python train.py --encoder_arch="convnext" --model="image captioner" --dataset="regions of photos with short descriptions (Visual Genome)" --train_examples=203450 --image_size=64 --crop_scale_min=0.7 --horizontal_flip=true --translate=0.12 --tokenizer="word" --vocab_size=6471 --encoder_isotropic=false --encoder_norm="layernorm" --encoder_activation="gelu" --encoder_mlp_ratio=2 --encoder_dropout=0.1 --encoder_inner_norm=false --encoder_moe="expert_choice" --encoder_num_experts=16 --encoder_moe_every=2 --encoder_expert_mlp_ratio=0.25 --encoder_experts_per_token=2 --encoder_shared_expert=false --encoder_patch_size=[4, 4] --encoder_conv_stem=true --encoder_depths=[2, 5, 5] --encoder_widths=[80, 160, 320] --encoder_kernel_size=5 --fusion="prefix" --decoder_width=320 --decoder_layers=8 --decoder_norm="layernorm" --decoder_norm_position="pre" --decoder_activation="swiglu" --decoder_mlp_ratio=2 --decoder_head_dim=16 --decoder_fused_qkv=true --decoder_bias="all" --decoder_qk_norm=false --decoder_layer_scale_init=1.0 --decoder_parallel_block=false --decoder_inner_norm=false --decoder_positions="rope" --decoder_prefix_bidirectional=true --decoder_connector="linear" --decoder_tie_embeddings=true --residual_init="none" --optimizer="soap" --beta2=0.95 --learning_rate=0.0024 --beta1=0.9 --shampoo_beta=0.95 --eps=1e-08 --precondition_frequency=16 --max_precond_dim=512 --one_sided=false --adamw_lr_other_params=0.0012 --max_grad_norm=1.0 --max_steps=5100 --batch_size=64 --epochs=1.6 --lr_schedule="cosine_restarts" --final_lr_fraction=0.01 --warmup_steps=100 --weight_decay=0.1 --adamw_weight_decay_other_params=0.05
Rows from block 2 of the image encoder of a small image captioner, named by matrix and row number. Rows with one number belong to one neuron. Each number is 200 + 20 x the weight over its row's rms, rounded and kept within 0 to 999. All counts start at 0.
After each neuron's rows are labels from the 100 images, of 14976, where the neuron reaches its highest value: "responds to" is what is common among them. Only what is clearly more common there than usual is listed. The data: regions of photos with short descriptions (Visual Genome).
# fc1: MLP up (encoder.blocks.2.mlp.fc1.weight, 320x160), inputs 108-159
# fc2: MLP down (encoder.blocks.2.mlp.fc2.weight, 160x320, transposed), outputs 108-159

fc1.68,250,189,215,185,219,173,208,209,199,163,171,191,177,192,187,193,198,223,179,199,179,177,214,186,213,202,190,204,202,190,191,232,227,179,224,196,190,211,200,190,200,177,198,190,193,169,189,205,218,167,201,171
fc2.68,214,228,200,191,204,196,218,249,191,212,199,224,234,190,202,185,219,240,204,190,209,177,204,201,222,237,213,191,201,216,170,203,197,187,176,237,212,206,217,234,174,212,187,223,223,224,217,196,194,214,213,213
responds to: text has "man"

fc1.90,216,232,216,199,206,193,188,196,222,213,249,173,165,195,185,207,161,196,188,192,197,173,196,239,253,216,202,192,211,249,220,193,190,180,213,201,209,207,205,187,165,207,180,202,207,182,191,223,204,178,193,193
fc2.90,172,194,160,214,198,192,195,219,202,186,218,214,203,200,209,209,210,164,219,173,193,267,261,204,182,208,201,231,177,209,259,205,218,206,191,195,185,207,201,231,226,217,208,186,162,180,206,221,192,240,189,158
responds to: text has "sign"; text has "red"

fc1.216,209,196,204,193,176,183,200,185,225,189,229,188,241,228,194,196,202,201,196,198,154,187,194,216,210,215,213,223,162,219,152,213,214,194,221,203,205,212,193,201,201,212,206,205,217,213,205,187,187,194,213,226
fc2.216,217,204,193,204,196,193,167,207,151,212,209,212,195,188,227,220,175,164,212,197,188,196,224,170,218,186,189,198,229,208,211,196,204,228,223,207,208,206,190,177,171,215,222,176,205,187,178,215,207,210,210,218
responds to: text has "sky"; text has "blue"

fc1.203,205,200,236,181,212,162,212,228,182,205,200,167,176,188,207,214,168,202,216,185,211,234,217,202,203,209,207,200,209,183,174,248,184,226,219,203,192,206,170,186,198,189,203,198,157,224,216,244,210,182,231,226
fc2.203,193,190,210,212,180,220,206,218,242,205,175,205,192,198,193,182,171,237,155,198,195,193,200,212,197,208,197,206,190,204,196,212,227,182,160,212,219,229,230,189,155,190,192,198,187,181,177,224,193,202,155,209
responds to: text has "sky"

fc1.222,215,153,208,214,172,208,226,212,211,175,215,216,197,198,219,204,204,207,211,174,208,232,221,182,178,210,228,177,211,219,172,212,234,174,201,228,176,185,203,191,223,238,184,180,164,203,173,206,220,241,181,183
fc2.222,177,163,193,205,194,238,231,158,185,225,222,180,224,191,195,203,210,205,191,192,189,218,191,222,201,237,195,179,218,210,212,223,182,192,188,183,203,180,189,212,190,205,205,196,247,197,150,178,220,227,205,209
responds to: text has "blue"

fc1.165,155,185,183,222,195,191,210,206,171,208,212,205,198,215,188,172,203,186,187,185,214,227,195,196,196,216,167,215,206,131,187,197,224,184,203,227,215,225,192,211,203,186,208,184,208,185,207,243,198,208,167,198
fc2.165,183,209,174,199,196,201,211,195,179,207,179,207,232,211,184,171,211,221,196,229,227,190,194,180,198,194,201,203,197,191,215,221,196,222,242,168,203,211,207,203,217,176,222,199,223,189,230,245,155,192,209,200
responds to: text has "man"

fc1.32,171,211,193,203,151,201,205,177,235,196,205,198,211,191,216,200,211,182,177,184,206,221,183,197,200,208,197,198,187,192,191,222,220,188,204,208,195,214,222,232,211,203,192,180,198,201,219,204,194,203,166,193
fc2.32,192,188,193,222,222,192,221,207,196,173,227,197,188,194,198,186,205,203,220,175,218,207,187,178,170,241,181,200,226,249,183,222,193,214,253,179,198,220,206,178,242,208,213,209,218,228,185,196,186,221,218,230
responds to: text has "man"

fc1.0,217,244,227,207,208,211,244,202,178,198,214,197,217,227,183,224,194,164,167,176,155,185,193,196,187,221,211,209,178,183,194,167,196,179,206,233,167,237,189,190,190,194,219,204,171,177,231,183,209,193,200,228
fc2.0,205,151,204,193,223,200,193,178,201,186,186,199,197,202,206,218,212,177,184,197,170,196,187,195,212,206,228,188,200,243,181,182,231,213,230,179,173,186,209,196,200,165,203,201,223,203,200,208,204,199,224,226
responds to: text has "red"