config.yaml
train_examples: 203450
decoder_bias: "all"
decoder_tie_embeddings: true
optimizer: "soap"
final_lr_fraction: 0.01
weight_decay: 0.1
Rows from block 3 of the image encoder of a small image captioner, named by matrix and row number. Rows with one number within an expert belong to one neuron, the router's apart. Each number is 128 + 24 x the weight over its row's rms, rounded and kept within 0 to 255. All counts start at 0. After the name is the row's rms in percent of the matrix's.
After each expert's rows are labels from the 100 images, of 14976, where the router gives the expert most weight on average: "top examples" is what is common among them. Only what is clearly more common there than usual is listed. The data: regions of photos with short descriptions (Visual Genome). In brackets: how many of the 100.
# router: router (encoder.blocks.3.mlp.router.weight, 16x160, trained with AdamW), inputs 0-79
# up: expert up (encoder.blocks.3.mlp.up, 16x32x160), inputs 0-79
# down: expert down (encoder.blocks.3.mlp.down, 16x160x32, transposed), outputs 0-79

# expert 8
router.8 100 [146 144 123 138  93 131  95 107 110 126 116 129 147 119 168 135 153 157 113 129  68 153 144 106 184 101  80 134 130 115 103 125 128 125 110 149 141 174 160 105 134 140 135 128  79 119 148 144 139  80 127 121 105 156 186 155 122 113 100 161 132 111 139 132 107 114 145 118 120 132 199 117  96 147 154 100 152  88 172 142]
up.5 093 [152 165 117 144 113 136 154  84 131 116 126  86 150 153 113 111 136 156 119 103 129 129 142 126 137 159 118  93  51 154 139 103 108 109 131 133 149 135 132 152 116 178  63 113 172 116  94 141 132  95 100 142 131 104 156 128 145 126 150 113 154 102 118 122 156 118 162 120 133 147 127 109 127 120 148 115 151 161 135  87]
down.5 090 [119 154 141 115 137 108 142 179 117 126 124 156 125  99 121 113 145 118 100 133 159 116 124  82 112 126 104  75 146 114 147 113  90 135 103  97 140 103 147 122 101 111 146 129  75 122 132 139 113 170  89 142 163 139  90 139 115 108  90 171 100 120  97 115 178 113 126 108 146 173 161 153 139 120 132 155 135 172 155 193]
up.6 100 [142 113 133 136 162 111 113 134 140 168 113 121 107 112 156 125 106 128 122 143 113 163 117  96 121 141 151  97 120 109 137 151 125 165 165 117 154 131 125 145 154 151 133 143  91 116 141 122 113 136 141  93 121 172 105 158 142 140  67 134 115  72  86 111 133 127 169 128 146 125 114 151 169 115 168 128  80 114 167 119]
down.6 101 [158 138  94 132 100 109 121 135 129 120 120 103  87 111 125 110 113  99  58 130 111 103 129 138 137 138 131 142 138 156 166 138 146 158 141 145 124 145 162 123 179 113 171 144 122 156 139 147 112 117 130 152  85 120 145  92 118 133 113 143 128 107 168 121 145 162 180 131 105  82 139 139 135 123 152 125 163 186 111  70]
top examples: text has "white" (32)

# expert 7
router.7 108 [127 161 132 116  91 123 147  99 106  83 150 171 112 110 132 190  92  91  92  74 161 135 160 117 141 145 135 175 145  93 139 122 130 120 111 129 127 136 127 119 178 127 109 108 159 147 120 108 122 101 141 126 140 165 130  93 112 116 155 128 124 116 139 129 129 104 152 129 139 169 122 124 165  89 135 109 130 144 102  82]
up.5 098 [135 127 114  99 153 153 123  50 152 139 143 165 148 161 110 134 146 104 143 138 148 129 129 120 134 141  96 142 123 180 101 164 111 169 124 163 129 125 114  97 123 123 115 151 117 149 106 149 140 165 121 125 130 167 104 110 129  95 137 116 126 102 149 134 134 155 147 140 105  98  84 158 134 141  87 147 118 177 101 110]
down.5 104 [142 159 108 137 143 136 111 106 173 143 157 109 152 137 164 131 104 158 152 146 132 104 100  85 135 132  90 118 104 125 117 144 122 135 107 169 102 109 138 154 132 141 114 144 118 125 123 103 144 117 183 163 136 112  98 111 138 104 124  83 128 119 117 140 121 140 148 130 142 134 126  98  96 125 124 149 137  98 152 105]
up.6 090 [148 129 134 144  76 147  50  89 157 149 103 176 108 139 128 152 134 103 172 137 129 150 127  84 129  99 135 131 148  86 118  94  95 108 122 130 143 129 130  92 134 140 122  91 159 182 135  96  97 123 126 101 171 124 181  93 183 139  97 113 121 152 135 131 151 145 131 135 111 154 129  93  90 175 156 129  94 105  94 112]
down.6 097 [120 127 137  87 128 106 110  83 121 123 140 106  88 112 109 107 139 139 106 161 176 152 124 169 131  95 160 136 153 122 141 108 129 160 115  82 156  99 124 119  93 138 129 152 141 106 115 188 121  86 134 175 124 109 138 128 104 148 121 177 120  97 139 114 149  99  90 162 132  91 209 146 140 134 105 124 127 104 141 149]
top examples: text has "green" (34); text has "grass" (31)

# expert 9
router.9 093 [136 156 156 133 121 122 129  89 159 155 142 114 139 111 103 105 115 139 167 120 114 116 115 157  96 130 150 105 172  89 132 119 140 120 110 115 124 138 123 122 110 108  92  84 131  90 102 113 151 166  96 120 172 147 130  99 115 126  78 132 181 127 140 155 123 125 141 143 110 135  88 136 104 155 140 119 148 107 178 164]
up.5 109 [145 129 137 109 122 128 136 144 116 100 175 137 123  95 113 106 137 125 150 139 170 142 151 154 122  76 140 123 162 125 134 134 122 109 122 140  86  75 127 141 100 101 116 136  83 103 116 150 156 142  80 113 176 126 129 108 112 151  70 106 167 126  89 153 110 167 102 130 169 163 111 134 100 140 119 124 120 103 150 174]
down.5 108 [139 131 140 161 146 113 118 100 100 144 125 110 129 124 182 108 114 142 168  99 126 133 102 140 136 121 124 125 157 114 118 108 109 155 129 113 179 100 122 161 134  98 126 140 129 113 137 121 158 113 114 117  96 112  90 169  90 115 143 136 153 129 130 152 116  95 143 116 154 193 147 101 147  90 149  86 157 135 124  93]
up.6 102 [134 167 127 123 166  88 149 144 129 159 116  92 123 111 119  97 152 115 106 119  99  91 125  87  80 120 138 174 135 126  98 153 121  91 134 130 142 170 152 109 164 158 161 121 144 111 129 115 119 103  96 136 107 133 124 113 153 113  94 131 139 118 110 112 128 122 150 102 146 127  83  90 104  93 137 140  91 141 152  95]
down.6 097 [ 82 160 109 141 130 122  90 175 137 167 154 120 124  99 129 160 183 172 121 121 135 106 133 110 114 140 137 180 155 150 122 129 152 175  76 101 181 116 103 100  92 101 114 100 124 133 127 123 165  96  93 155 128 142 110 115 111 118 132 132  79 132 124 109 100 123 113 120 160 134 103 116 127 125 100 138  99 109  86 110]
top examples: text has "man" (37); text has "wearing" (26)

# expert 13
router.13 105 [128 154 107 106 138 149 127  90 101 144 154 100 102 103 123 133 131 120  88 144 110 131 121 160 119 111 103  82 123 109 142  95 124 170 143 133 108 143 144 182 114 142 113 134 148 164  98 131 107 159 134 134 123  69 132 170 126 139 166 117 133 113 113  93 144 129 130 144 148 155 118 138 138 139 128 163 123 118 138 122]
up.5 097 [134 118 121 113 111 120 125 147 135 150 153 119  90 113 183 109 158 112 129 123 135 128 170 119 124 183 117 108 106  94 112 107 132  87 162 109 139 156 109 148 105 168 145 152 130 108 101 125 173 146 104 136 136 101 101 171 124 130 170 145 109 173 141 131 134 164 116 146 134 149 116 144 161 132  82 162 135 125 102 112]
down.5 099 [170 112  99 129 157 129 137 123 148 113  80 129 140 109 149 162 125 130 144 167  96 143 112 157 134 138  64 135 198 129 122 109 115  93 156 159 154  97 143 136 131 104 125 146 116 119 121 146 137 143 131  92 165 106 129 114 101  91 125 131 173  87 139 157  82 170 144 137 129 112 169 120 151 150 150 123 125 149 162 111]
up.6 104 [131 125 104 120 133  82 147 197 109 109 137 112 117 119 114 128  82 149 132 146 127 111  86 110 146 102 146 129 121 154 160 141 106 116 163 126 135 113 121 159 129  81  95 145  84 155 150 113 121  78 145 136 140 106 110 145 118  82 173 130 153 118 100 161 156 126 116 142 107  99 113  97 134 127 108 130 146 115 142 114]
down.6 104 [ 92 138 136 115 146 184 125 133 141 112 148 125 136  85 121 125 113 135 134 107 129 173 130 123  98 120 114 118 166 116 102  87 111 128 124 149 119 140 135 139 111 120 136 127 125 111 136 187 114 151 155 144 154 120  99 160 182 157 105 133 128 107 169 125  86 171 144 164 158  68  98 120 142 114 144 111 104 115  87 120]
top examples: text has "window" (27)

# expert 10
router.10 102 [136 117 174  93 152 131 134 142  82 121 147 144 167  78 134  87 169 127 117 155 148 102 110 144 157 167 110 116  96 145 113 154 123  95 154 147 102 157 138 128 103 154 127 155 116 103 149 135  97 114 127 132 107 124 124 109 110 147  73 140 181  76 124 144 154 101 113 124 158 127 118 156 137 102  96  90 170 136 117  93]
up.5 092 [ 92 110 150 176 130 147 135 165 148 125 122 121 140 131 137 123 138 163 112 119 133 169 141 160 101 141 112 127 148 133 137  83 147 162 136  90 142 118 125 177 118 162 111 106 121 120  89 153 140 169 159 167 111 150 112 130 119 139 108 108 117 118  96 119 121 111 127 125 158  62 159 119 115  77 132 144 147 131  71  99]
down.5 088 [135 156 149 116 163 107 120 101 124 116  97 140 125  95 122 104 108 114 135 169 131 116 128 162 189 154 116 144 167 108 116  98 144 150 140 159 129 124 114 147 145 155 153 142 135 140 137  85  95 144 165 139 139  97  90 168 137 107 102 105 128  93 138 109 139 173 123 136 108 109 143 133 121 144 128 114 129 142  89 102]
up.6 097 [122 124 126 169 149 120  77 122 152 111 121 132 121 116 174 126 139 129 168 138 119 156 125 139 114 100  97 100 121 123 134 157 141 127 129 140 153 110 101 151 102 103 155 139 168 113 167 129 191 108 112 121  96 140 101 115 152 124 106 139 119 120 117  92 149 140 122 104  96 130 109 124 146 137 131 140 176 164  95 101]
down.6 098 [138 149 111 100 132 124 109 119  89 127 108 173 126 131 119 129 133 117 138 140 102  89 108 125 161 105 118 130 158 144 124 153 112 105  99 125 118 148 159 123 122 119  89 119 128 122 141 139 126 191  97 159 129 133 109 163 136 175 117  74 118 115 152 110 120 135 127 134 119  98 143  86 107 149 156  90 119 195 118 148]
top examples: text has "white" (31); text has "sky" (25)

# expert 0
router.0 112 [145 140 102 102 146 144 133 125 102 118 145 146 146 159 129 115 161 132 130  90 138 104 167 127 111 116 146 138 140 147 108 125  86  75 144 114  94 124 152 139 135 111 114 126 125 137 118 151 136 127 117 122  99 115 122 140 102 192 154 177 137 100  71 125  73 115 164 120 150 134 139 135 159 122 118 156 158 110  66 130]
up.5 112 [109  81 141 142 170 147 116 207 109 155 128 104  91 155 106 122 145 114 148 123 108 159 113  81  94 111 139 140 118 118 112 120 104 193 129  95  90 131 151 101 136 131 114 156 121 103 148 144 142 123 151 138 124 110 145 133 131 132 133 130 219 135 142 162 120 134 132 141  79 116 109 131 133 118 129 117 128  71 167 129]
down.5 106 [ 99 139 110  89  86  87 101  90 148 133 139 166 122  86 141 111  91 128 142 136 119 140 109 161 120 101 119 118 106 112  95 154 139 120 165 155 146 144  96 113 101 135  82  98  91 120 160 185 137 157 132 177 139  98 118 174 107 107 135 118 163 143 122 159 136 105  93 129  92 110 166 158 121 132 163 118 115 117 115  98]
up.6 092 [144 147 115 129 122 132 125 121 153 146 134 122 152 111 152 161 137  85 131 111 114 130 116 156 170 116 124 118 172 139 140 147 153 141  63 135  79 139 143 121 121 117 112 106 161 110 120 157 157  64 143  78 119 105 130 101 150 187 164 161 156 137 190 127  97 159 130  82  99 117 151  98 117 120 128 144  90 116 125 157]
down.6 095 [118 143 140 120  90 113 126 107 155 146 132 114  82 117 126 152 120  81 140 113  91 110 150 161 119  93  90 124 112 134 136 143 134 120  93 137  98 148 119 104 111 150 116 131 116 105 100  86 133  88 118 118 145 131 108 144 146 140 120 138 133 149 122 134 123 111 139 130 133 151 141 160 116  45 120 129 130 104 133  68]
top examples: text has "sky" (34); text has "blue" (31)