From a checkpoint of a small image captioner.
Model: 64-pixel images, encoder norm layernorm, encoder activation gelu, encoder num experts 16, encoder depths [2, 5, 5], decoder width 320, decoder layers 8, decoder activation swiglu.
Data: trained on regions of photos with short descriptions (Visual Genome), 203450 training examples, 1.6 epochs.
Rows from block 3 of the image encoder of a small image captioner, named by matrix and row number. Rows with one number within an expert belong to one neuron, the router's apart. Each number is 128 + 32 x the weight over its row's rms, rounded and kept within 0 to 255. All counts start at 0. Numbers have three digits each.
Before each expert's rows are labels from the 100 images, of 14976, where the router gives the expert most weight on average: "strongest on" is what is common among them; "colour at peak" is the nearest of a few named colours to the mean colour under the peak. Only what is clearly more common there than usual is listed. The data: regions of photos with short descriptions (Visual Genome). In brackets: how many of the 100.
# router: router (encoder.blocks.3.mlp.router.weight, 16x160, trained with AdamW), inputs 80-159
# up: expert up (encoder.blocks.3.mlp.up, 16x32x160), inputs 80-159
# down: expert down (encoder.blocks.3.mlp.down, 16x160x32, transposed), outputs 80-159

# expert 9
strongest on: text has "man" (37); text has "wearing" (26)
colour at peak: grey (65)
router.9:088176191108170131121119136135071107105099107130060139159135077082181110128150070153112096134139161126200107147093096162125123092133071166201137086146125137157119119144170159129155131127156123158192189123110175128121121110106185096113149186
up.4:107146145116107159113120110181073105108095114106124125097155129131098137117128089117208107155098177148169064133123119143186162142153138079073119109116159097084089164102078128142094091107104161092181181115123128174127122171112133158101158162
down.4:154148173077111111137198128132095091153089152102178078151120115129135172110102171165148159138150092107133165173105174148069130104148121117124119151136183102111114121123109157167156121099075109118152120125085156117170134117093059117124128202
up.5:128129135084171144136120177158119111119062146150128064133152062131097099179105085133136140161086121104186097177160135123187070133158117156127153070148104162123143160160096112196108119139126171161089126138069135120107173133111119147140090134
down.5:164054157123080182168170115110155124123153150158074129151125131100206197141148111110105139117217090164071120152079126160164109145106111128180134145167083118087133117131125150131103091129133165169140186141136155116129113130185084123061082130
up.6:145152118090160202105101115105115155071114148091111101064090120145134135156141140102143146134199163103205140145118110115178150119120115120181018133117176104091094110101096110105117085097143160085150156143102191165122143151094147148113129167
down.6:099134137153122097155176150164115115153133153160126097075119152144131046075150084108136142083110116117057159137148103051170166119185108155148125142177174126091137129124124144116120127085152130149163126104140123121141095136076168071106133169
up.7:112141094125179155132099123154159142130167104135097093158130144089152186143158194111153128152015086156182177132105067110091114129126062167140156182138110115126122122125139088118129108127140098072135115147102153112084150152101118115186101173
down.7:139111135113150097106145121127102163184132096138194143094116104154091154084162046135127130114132128144118128144092181067207099183170174124102136125163102102122135181203077180144145066137094145150123150131130094132104078176124108150115120126
up.8:048145128088146087113165102132074125133112126078062140104142138137133145078106142143122133100120147134176108074109218112162162099136055161108160074124103149157150078079141151128137134113166087197148086125120128096152105146115111136195104111
down.8:130142131153151160121128118106129139138167118070148139091079154184166138157168133075136155106069112125107153111166091164132169159136130099119097123166137111113146077149153157123131051167084201117148102139148121091054136136120164138139138191
up.9:128142223103159142117107158167146103117101107175118126121147074126102090178166132115143134067132196133096152118081170088128133121144147097147087156143105168127095106202139159121116054117123130112085182130130154070180111148123143121157147109
down.9:114122142134184057102176040099080145084135084074160110147080109110086137144142106093120132113179095149118108084097148127141115102141162177107150065056100136116135113113155125114151105100120122126145141197104185129091127137124116138113202131

# expert 10
strongest on: text has "white" (31); text has "sky" (25)
colour at peak: pink (28)
router.10:109102079125134105108062127098100093145165122146133124119114155156134169139090122162069119092157115171064126101181120075100099128144155108122121141094186143130142128127160077168083153202107119147099124164095124102146148171154136189096157141
up.4:100152126137153102063061133116190114170082098164142110155111147122143161141118087152098160085078151100094174161089167138120090142132137152166167119128133145163062127152148092150101122161084128096116171136155150068088225100154143124122094111
down.4:093175102126142092166128103138135122113120169139196161185106149101102129173105138079176101087160131173118193108174137074163146125144116148159139230123135122188111068144163104145125145137119149108109113131137120090114081115162133121122121164
up.5:091080058109127178150104100131077134116096140080107135144147110118129091141101122108147178168168140190120103105069078161148101151160121164144093130189063104128112121163142120115141078114089130113169165161134101135146103138182139043094130121
down.5:131112181121172093139132080106044120118136158124152151126058117149112101147145089105122154094099090167088153150153082137105127158146227172152083134134166084133138158175132126078141075132178085128150106188082101112124116175194167137168168135
up.6:167113052137124131162082160138146123096161160087090118199106135125165136175135124110078114135077169126119118102113144128146105129161174134119137057195145115164125093160105035159074101150141099111122176098139198121139076142191183118181146129
down.6:183127143136156172081193103111109116102189160129156120179095115110142128123120113122182064113153119073094082110069129088089195091154118101102107106118126143159170094157168119092134124128139179148125192128102174123128179144106119095221131150
up.7:109082088152104200088130129174130158118130120035145109073140149117215116134157119163093098147165102139133142130105133120066123171084144186148176137144137059133127131104126179098066129128138099148100146103200091155091108147129166143189129048
down.7:099105085106107121098073142155171128168099052121129102095117161087069133174151128135087102094168130147110101149090164131097142089164139132153128137112142106130121190197136112134171119119166126145122071148115123196097104097120149155154146173
up.8:117126086154133103129110153164112132111118109165125141159104124072165174118097174126174138176126159115139085151125103208130191069127078107132169182077121115177122145110133162129158149106112107187125053111108130144160151175177136122133166153
down.8:129126166126087135085073134153108124134102178081178135171116121155126087060110158154091108129169108118130124162142093157144153104178130139100102125140135163170145124152106134177122087181081103117122107105097140131118119122120157219122132118
up.9:183101184172103114121133152137099133150165156155135110154132144101154104130112188074117137114126139089101082132090116132100127102187126182147122156132035096078135136116124159154173096188170070069164171205124120152157124172127124096125142117
down.9:094117160110109150189116105140111164158132129103066119136100172092095147158161113151136127087127117113158091100174095132192100069173125163140156059110116133132170130139110135141131094100141125096107107083141111151188120136068124151149146128

# expert 0
strongest on: text has "sky" (34); text has "blue" (31)
colour at peak: blue (42); cyan (29)
router.0:152089057131103124115054102142150122117114142162100087108178149128120154104108134096126122113126087083170123129115141160164186138178100119129165098202129169079118135168109156156128129105131089083122101055067188199105133122141122097093110158
up.0:080080089128109118137156110161124088134099155179083119131140150192147017147141221178145143115086118166123191175133166106124144100135060151165110080110213130115126185124145178110131124125128125165144081127157138209129136153132152122124080092
down.0:134116130151188156163142137131110105084142142111093113086180099124152114087157151139111201127134105149096157115168115162092183185133084181167063144140159153154137140088152089069138140201097180151112110112127117159139142116137183084146100109
up.1:186104122081087189122080136093107140124132150155125115090084110153097082141143150158211067108120113102131121136203182139125120125107090156122141035184120130120142133148122106111150128076119110124087129129093110097119127208148139090169092086
down.1:154123229140158143131197098092160141113149110161151142113072118097167134130147148144087121096146159149125134138107136109117099165164111074121134104088146136105142118159144174087139093057110089138082176084178134097118142117122171169105137102
up.2:148078165138139063124161117086120149099149169171144134143064108194081091100101091104126097102088122070104189167138134148137154177133086118101109083143125063111135134141092136122086067151151131148069162133125109119139119122127142097143122178
down.2:108145166187105104155191122150144117129101140209176130137087174116115154159112097158079122105132207187104071114129136076115139189121120103139070097125176125080135104142108112161112104117139128166173104119125129125161190087143111099127128109
up.3:131122081135140109153149122126143157180188151140089139093117121071106091140120072183098131163163073087136158218096173118206123152107132124185133091135131158051092137103071140144183098111169139097152148033197133098145175099060126111124124110
down.3:166164116113109109086132167136117180153137094132109128141143123116176087153147194140098139134110197146112187076105101109135094187161173139091173144129102130152082209132145104088119116101165109106113154115092182127130176153163136112166099171
up.4:162138110079075141098116124166149158215080155170184133130162159129170211122082062099141135138105117154153119111160108083169131118183179107173179148165141131164112095084087138142113104097085122059161114115173130178144155087151125142091087099
down.4:132153119135117129149033101097073160083173173090126150115075153085201158160152128138165046178100164060112134172149142099106149137140100120150108112156106182157138172161096098137138121107157132133101150097127151160116112170084097131197139174
up.5:147138102136176141138100148145147074142087158176109124129131144068089121152174112125110124167141114109131145138087150119127107110144166129177166143079078146151134151129166071128195115144125139109199103087106168147054141091145137108131164140
down.5:122125105078146129148119113102086093085122121115145156139091096136117117116100134092150120168179145110103139114110131099176175184152135090155087120073172128128105153166102104141139129167143113072113128037141119145186180145064126114121176125

# expert 8
strongest on: text has "white" (32)
colour at peak: white (48)
router.8:077139174066127173143153144122141159120091061132123105136067122153118123084116156132112174109129134120062129151106078137097161165127132139117186128131134103113056096112107113136127128105061104135167074152126184173136120146130137125173142101
up.4:097114110080101178174128067144164118217071096108107178108144132174146149078159133128109118171131163081141128129152111117099131119182102176130180112148096130165104167101108072190122126092129112164128120134143171156144124147189121048091164119
down.4:190147091072109144105105163117118081111140155179149126080130138118089139087120172147148101159118129141194081133059117093108151094182099159155086142166113111129175144132138132122074058089103106143094134096139152103189127104184069112146124104
up.5:141189107080165131135134137112099116146112104150142094119122134127155103081135120091089179144134154154127163089155070142153099130170120112132054128168134103168109112116195133130127148161053132160139098149114140255113128125123089167081152125
down.5:119110172117112168184161137095140142098137132055124101122145140112098146127154091119148134143162147183187158116151101097101100122124092110076171108100094100101153131054084110166120134103141181093140112072143124087147128100107074122150172117
up.6:150116167115145153157108142047197112109083142140135164098111067117123096157143184115141112129176124080173127080091119112050130161081117102131217097172139142115063122098101062143084123148095096116168156122101114135102125133129131100178107119
down.6:093154141154127146158105084083176131138143143150087172103086163144142109137138088166127139139139135200152079121141163169132146171152104163119112161184131183142056097111137120135113139136142070142103112067079066138097152129145084133110180081
up.7:114137128133091120155144089166141109175106128120117170191130116094131172081140141136142096120140146099115130167113115103090094129171136152086141133073143206173149096153094035114155134184165163116129142154162160103153096093154077127103137121
down.7:147143065117178101130134059166153114118121083195130092118061093172101159148104151101103115129091147087118096106143116131177167168076133081125138080143136163132143096113133122098110064098154105143210099115193138127104132093174196166128188192
up.8:135126128173154209111187105184142122132098108122082120095144158134182144113107146057133129144145113114111190186123090096118117187148101151165134143174065118132155099104140091148112141063110118142115114176155113153116132051126134174105101151
down.8:083113203149118154111114123130190075079152132171163114187129137120126105119202119110158062115095134140189064114156105139171117156113148085078124131113126085108116107201140142181123132109084116157155142181146084137167151132113127087154107161
up.9:127108175117182138093087146160140140163135146053104170148200115156118153183103139139168091088105164099131062149198126139137123161092137077114077055126113132099120199152084125156130105166140129108055060192182142094103090182187102133141127126
down.9:129122128147164122145122137127147103184097153141131103118205146115093092126120189135082158133116110085102137159084101148124151099127124147166142185148149183096136143149145206137107119093106094088085094151058145167115124157136144127150129150

# expert 13
strongest on: text has "window" (27)
colour at peak: pink (30)
router.13:134157188102093146181176101123086097097140109122125181168175164183106088053179073118158133134094175139162118156138110214080142115098101103135152168061132142107116119155134093132082098077136117174092159136103107143128085115074124157125069056
up.4:132164117087137150098180127158130085117179106168100164122155122145155153145111074117113146114114162161103155119122132151131159070079153094093083186156115112088116055117136098149108126144143118150151104119126082089108147175162148127095121135
down.4:117170070084132113134100124089093152127072134154101120164116112077109113112091119126106144109100124106120150064159127106086162107176086094159114085160079117151114093162144125106101107145143106092095091141118097133137075132087165190054148139
up.5:085100092146127099146062093174078122161122119118107157097152109170035160174123135151154087210128124105127159121122076143174176122126116131160213115131095143039101141162140085108130136154159151135134156107141108149159095143149138092113124096
down.5:076147077097145129133113083148153087106098121164124115170129110110183130106127166141152101166142122062073105059123149160123119113117109106131151171168103188105143087109131084168117128170156083124180159120194117152143125088107169181122113106
up.6:165143083116087144144181076159131117173090202131135116133119143187076124112092092163134065060146121114151111143125133135164124119125118158164149114157129167145153127130119204127201123090127155157158056153094121156101092211117137096112083115
down.6:092149100177115125135084143130144180174121152108103146088163136122117098133164178127133193140106103137155150115101177115106154153137158112150094111130176080109085089131147145127079091141130115128077155195152062105109086156200120115162221132
up.7:088142156111063145100125110155191034116181113083142100182101106156116160078157175120105139120128104144131146127131140100109071135075099177106116191162105143080131144121159167132113148108109136152127107112127137104122159167181168167170117129
down.7:184119148177140147106161167161192148079187092122185124112147131171157125124112138121146128166102099120104140139122067147145162075171145104178114012108090106168095154155075100071089168163122139088136104157152101113106067115071104115151127164
up.8:152095218149132146141143136108156177130120181135083087122083110163117132173117174157133100129130115178108099153147145175107084122114130163105098075115137119077120162100141119178135150091146127212120134104139154103156186165127115122159095116
down.8:062097199166152173106193028147115152124123144129117146084160178138158085175170128141105113117126123129171099112092135123155082134136150151108161130103145122088156107136147125078222176199139064102152127122162150094168171083192108118175147176
up.9:137117066108192144145099089089156149162097130136199176121209158111176137086099118108111146067170092113101096122135108073156168139122162134102153115122129143178112089125118075084118084108188088190116144141178116086145155102107108144103091105
down.9:163140109092140117083168065136064121115124120133125165142111119085157096147173156104158106142145156119090157045117120109085100220088141164107169179135072117055106104107109102181136115150147170157095122104094160151109092132176126154149136074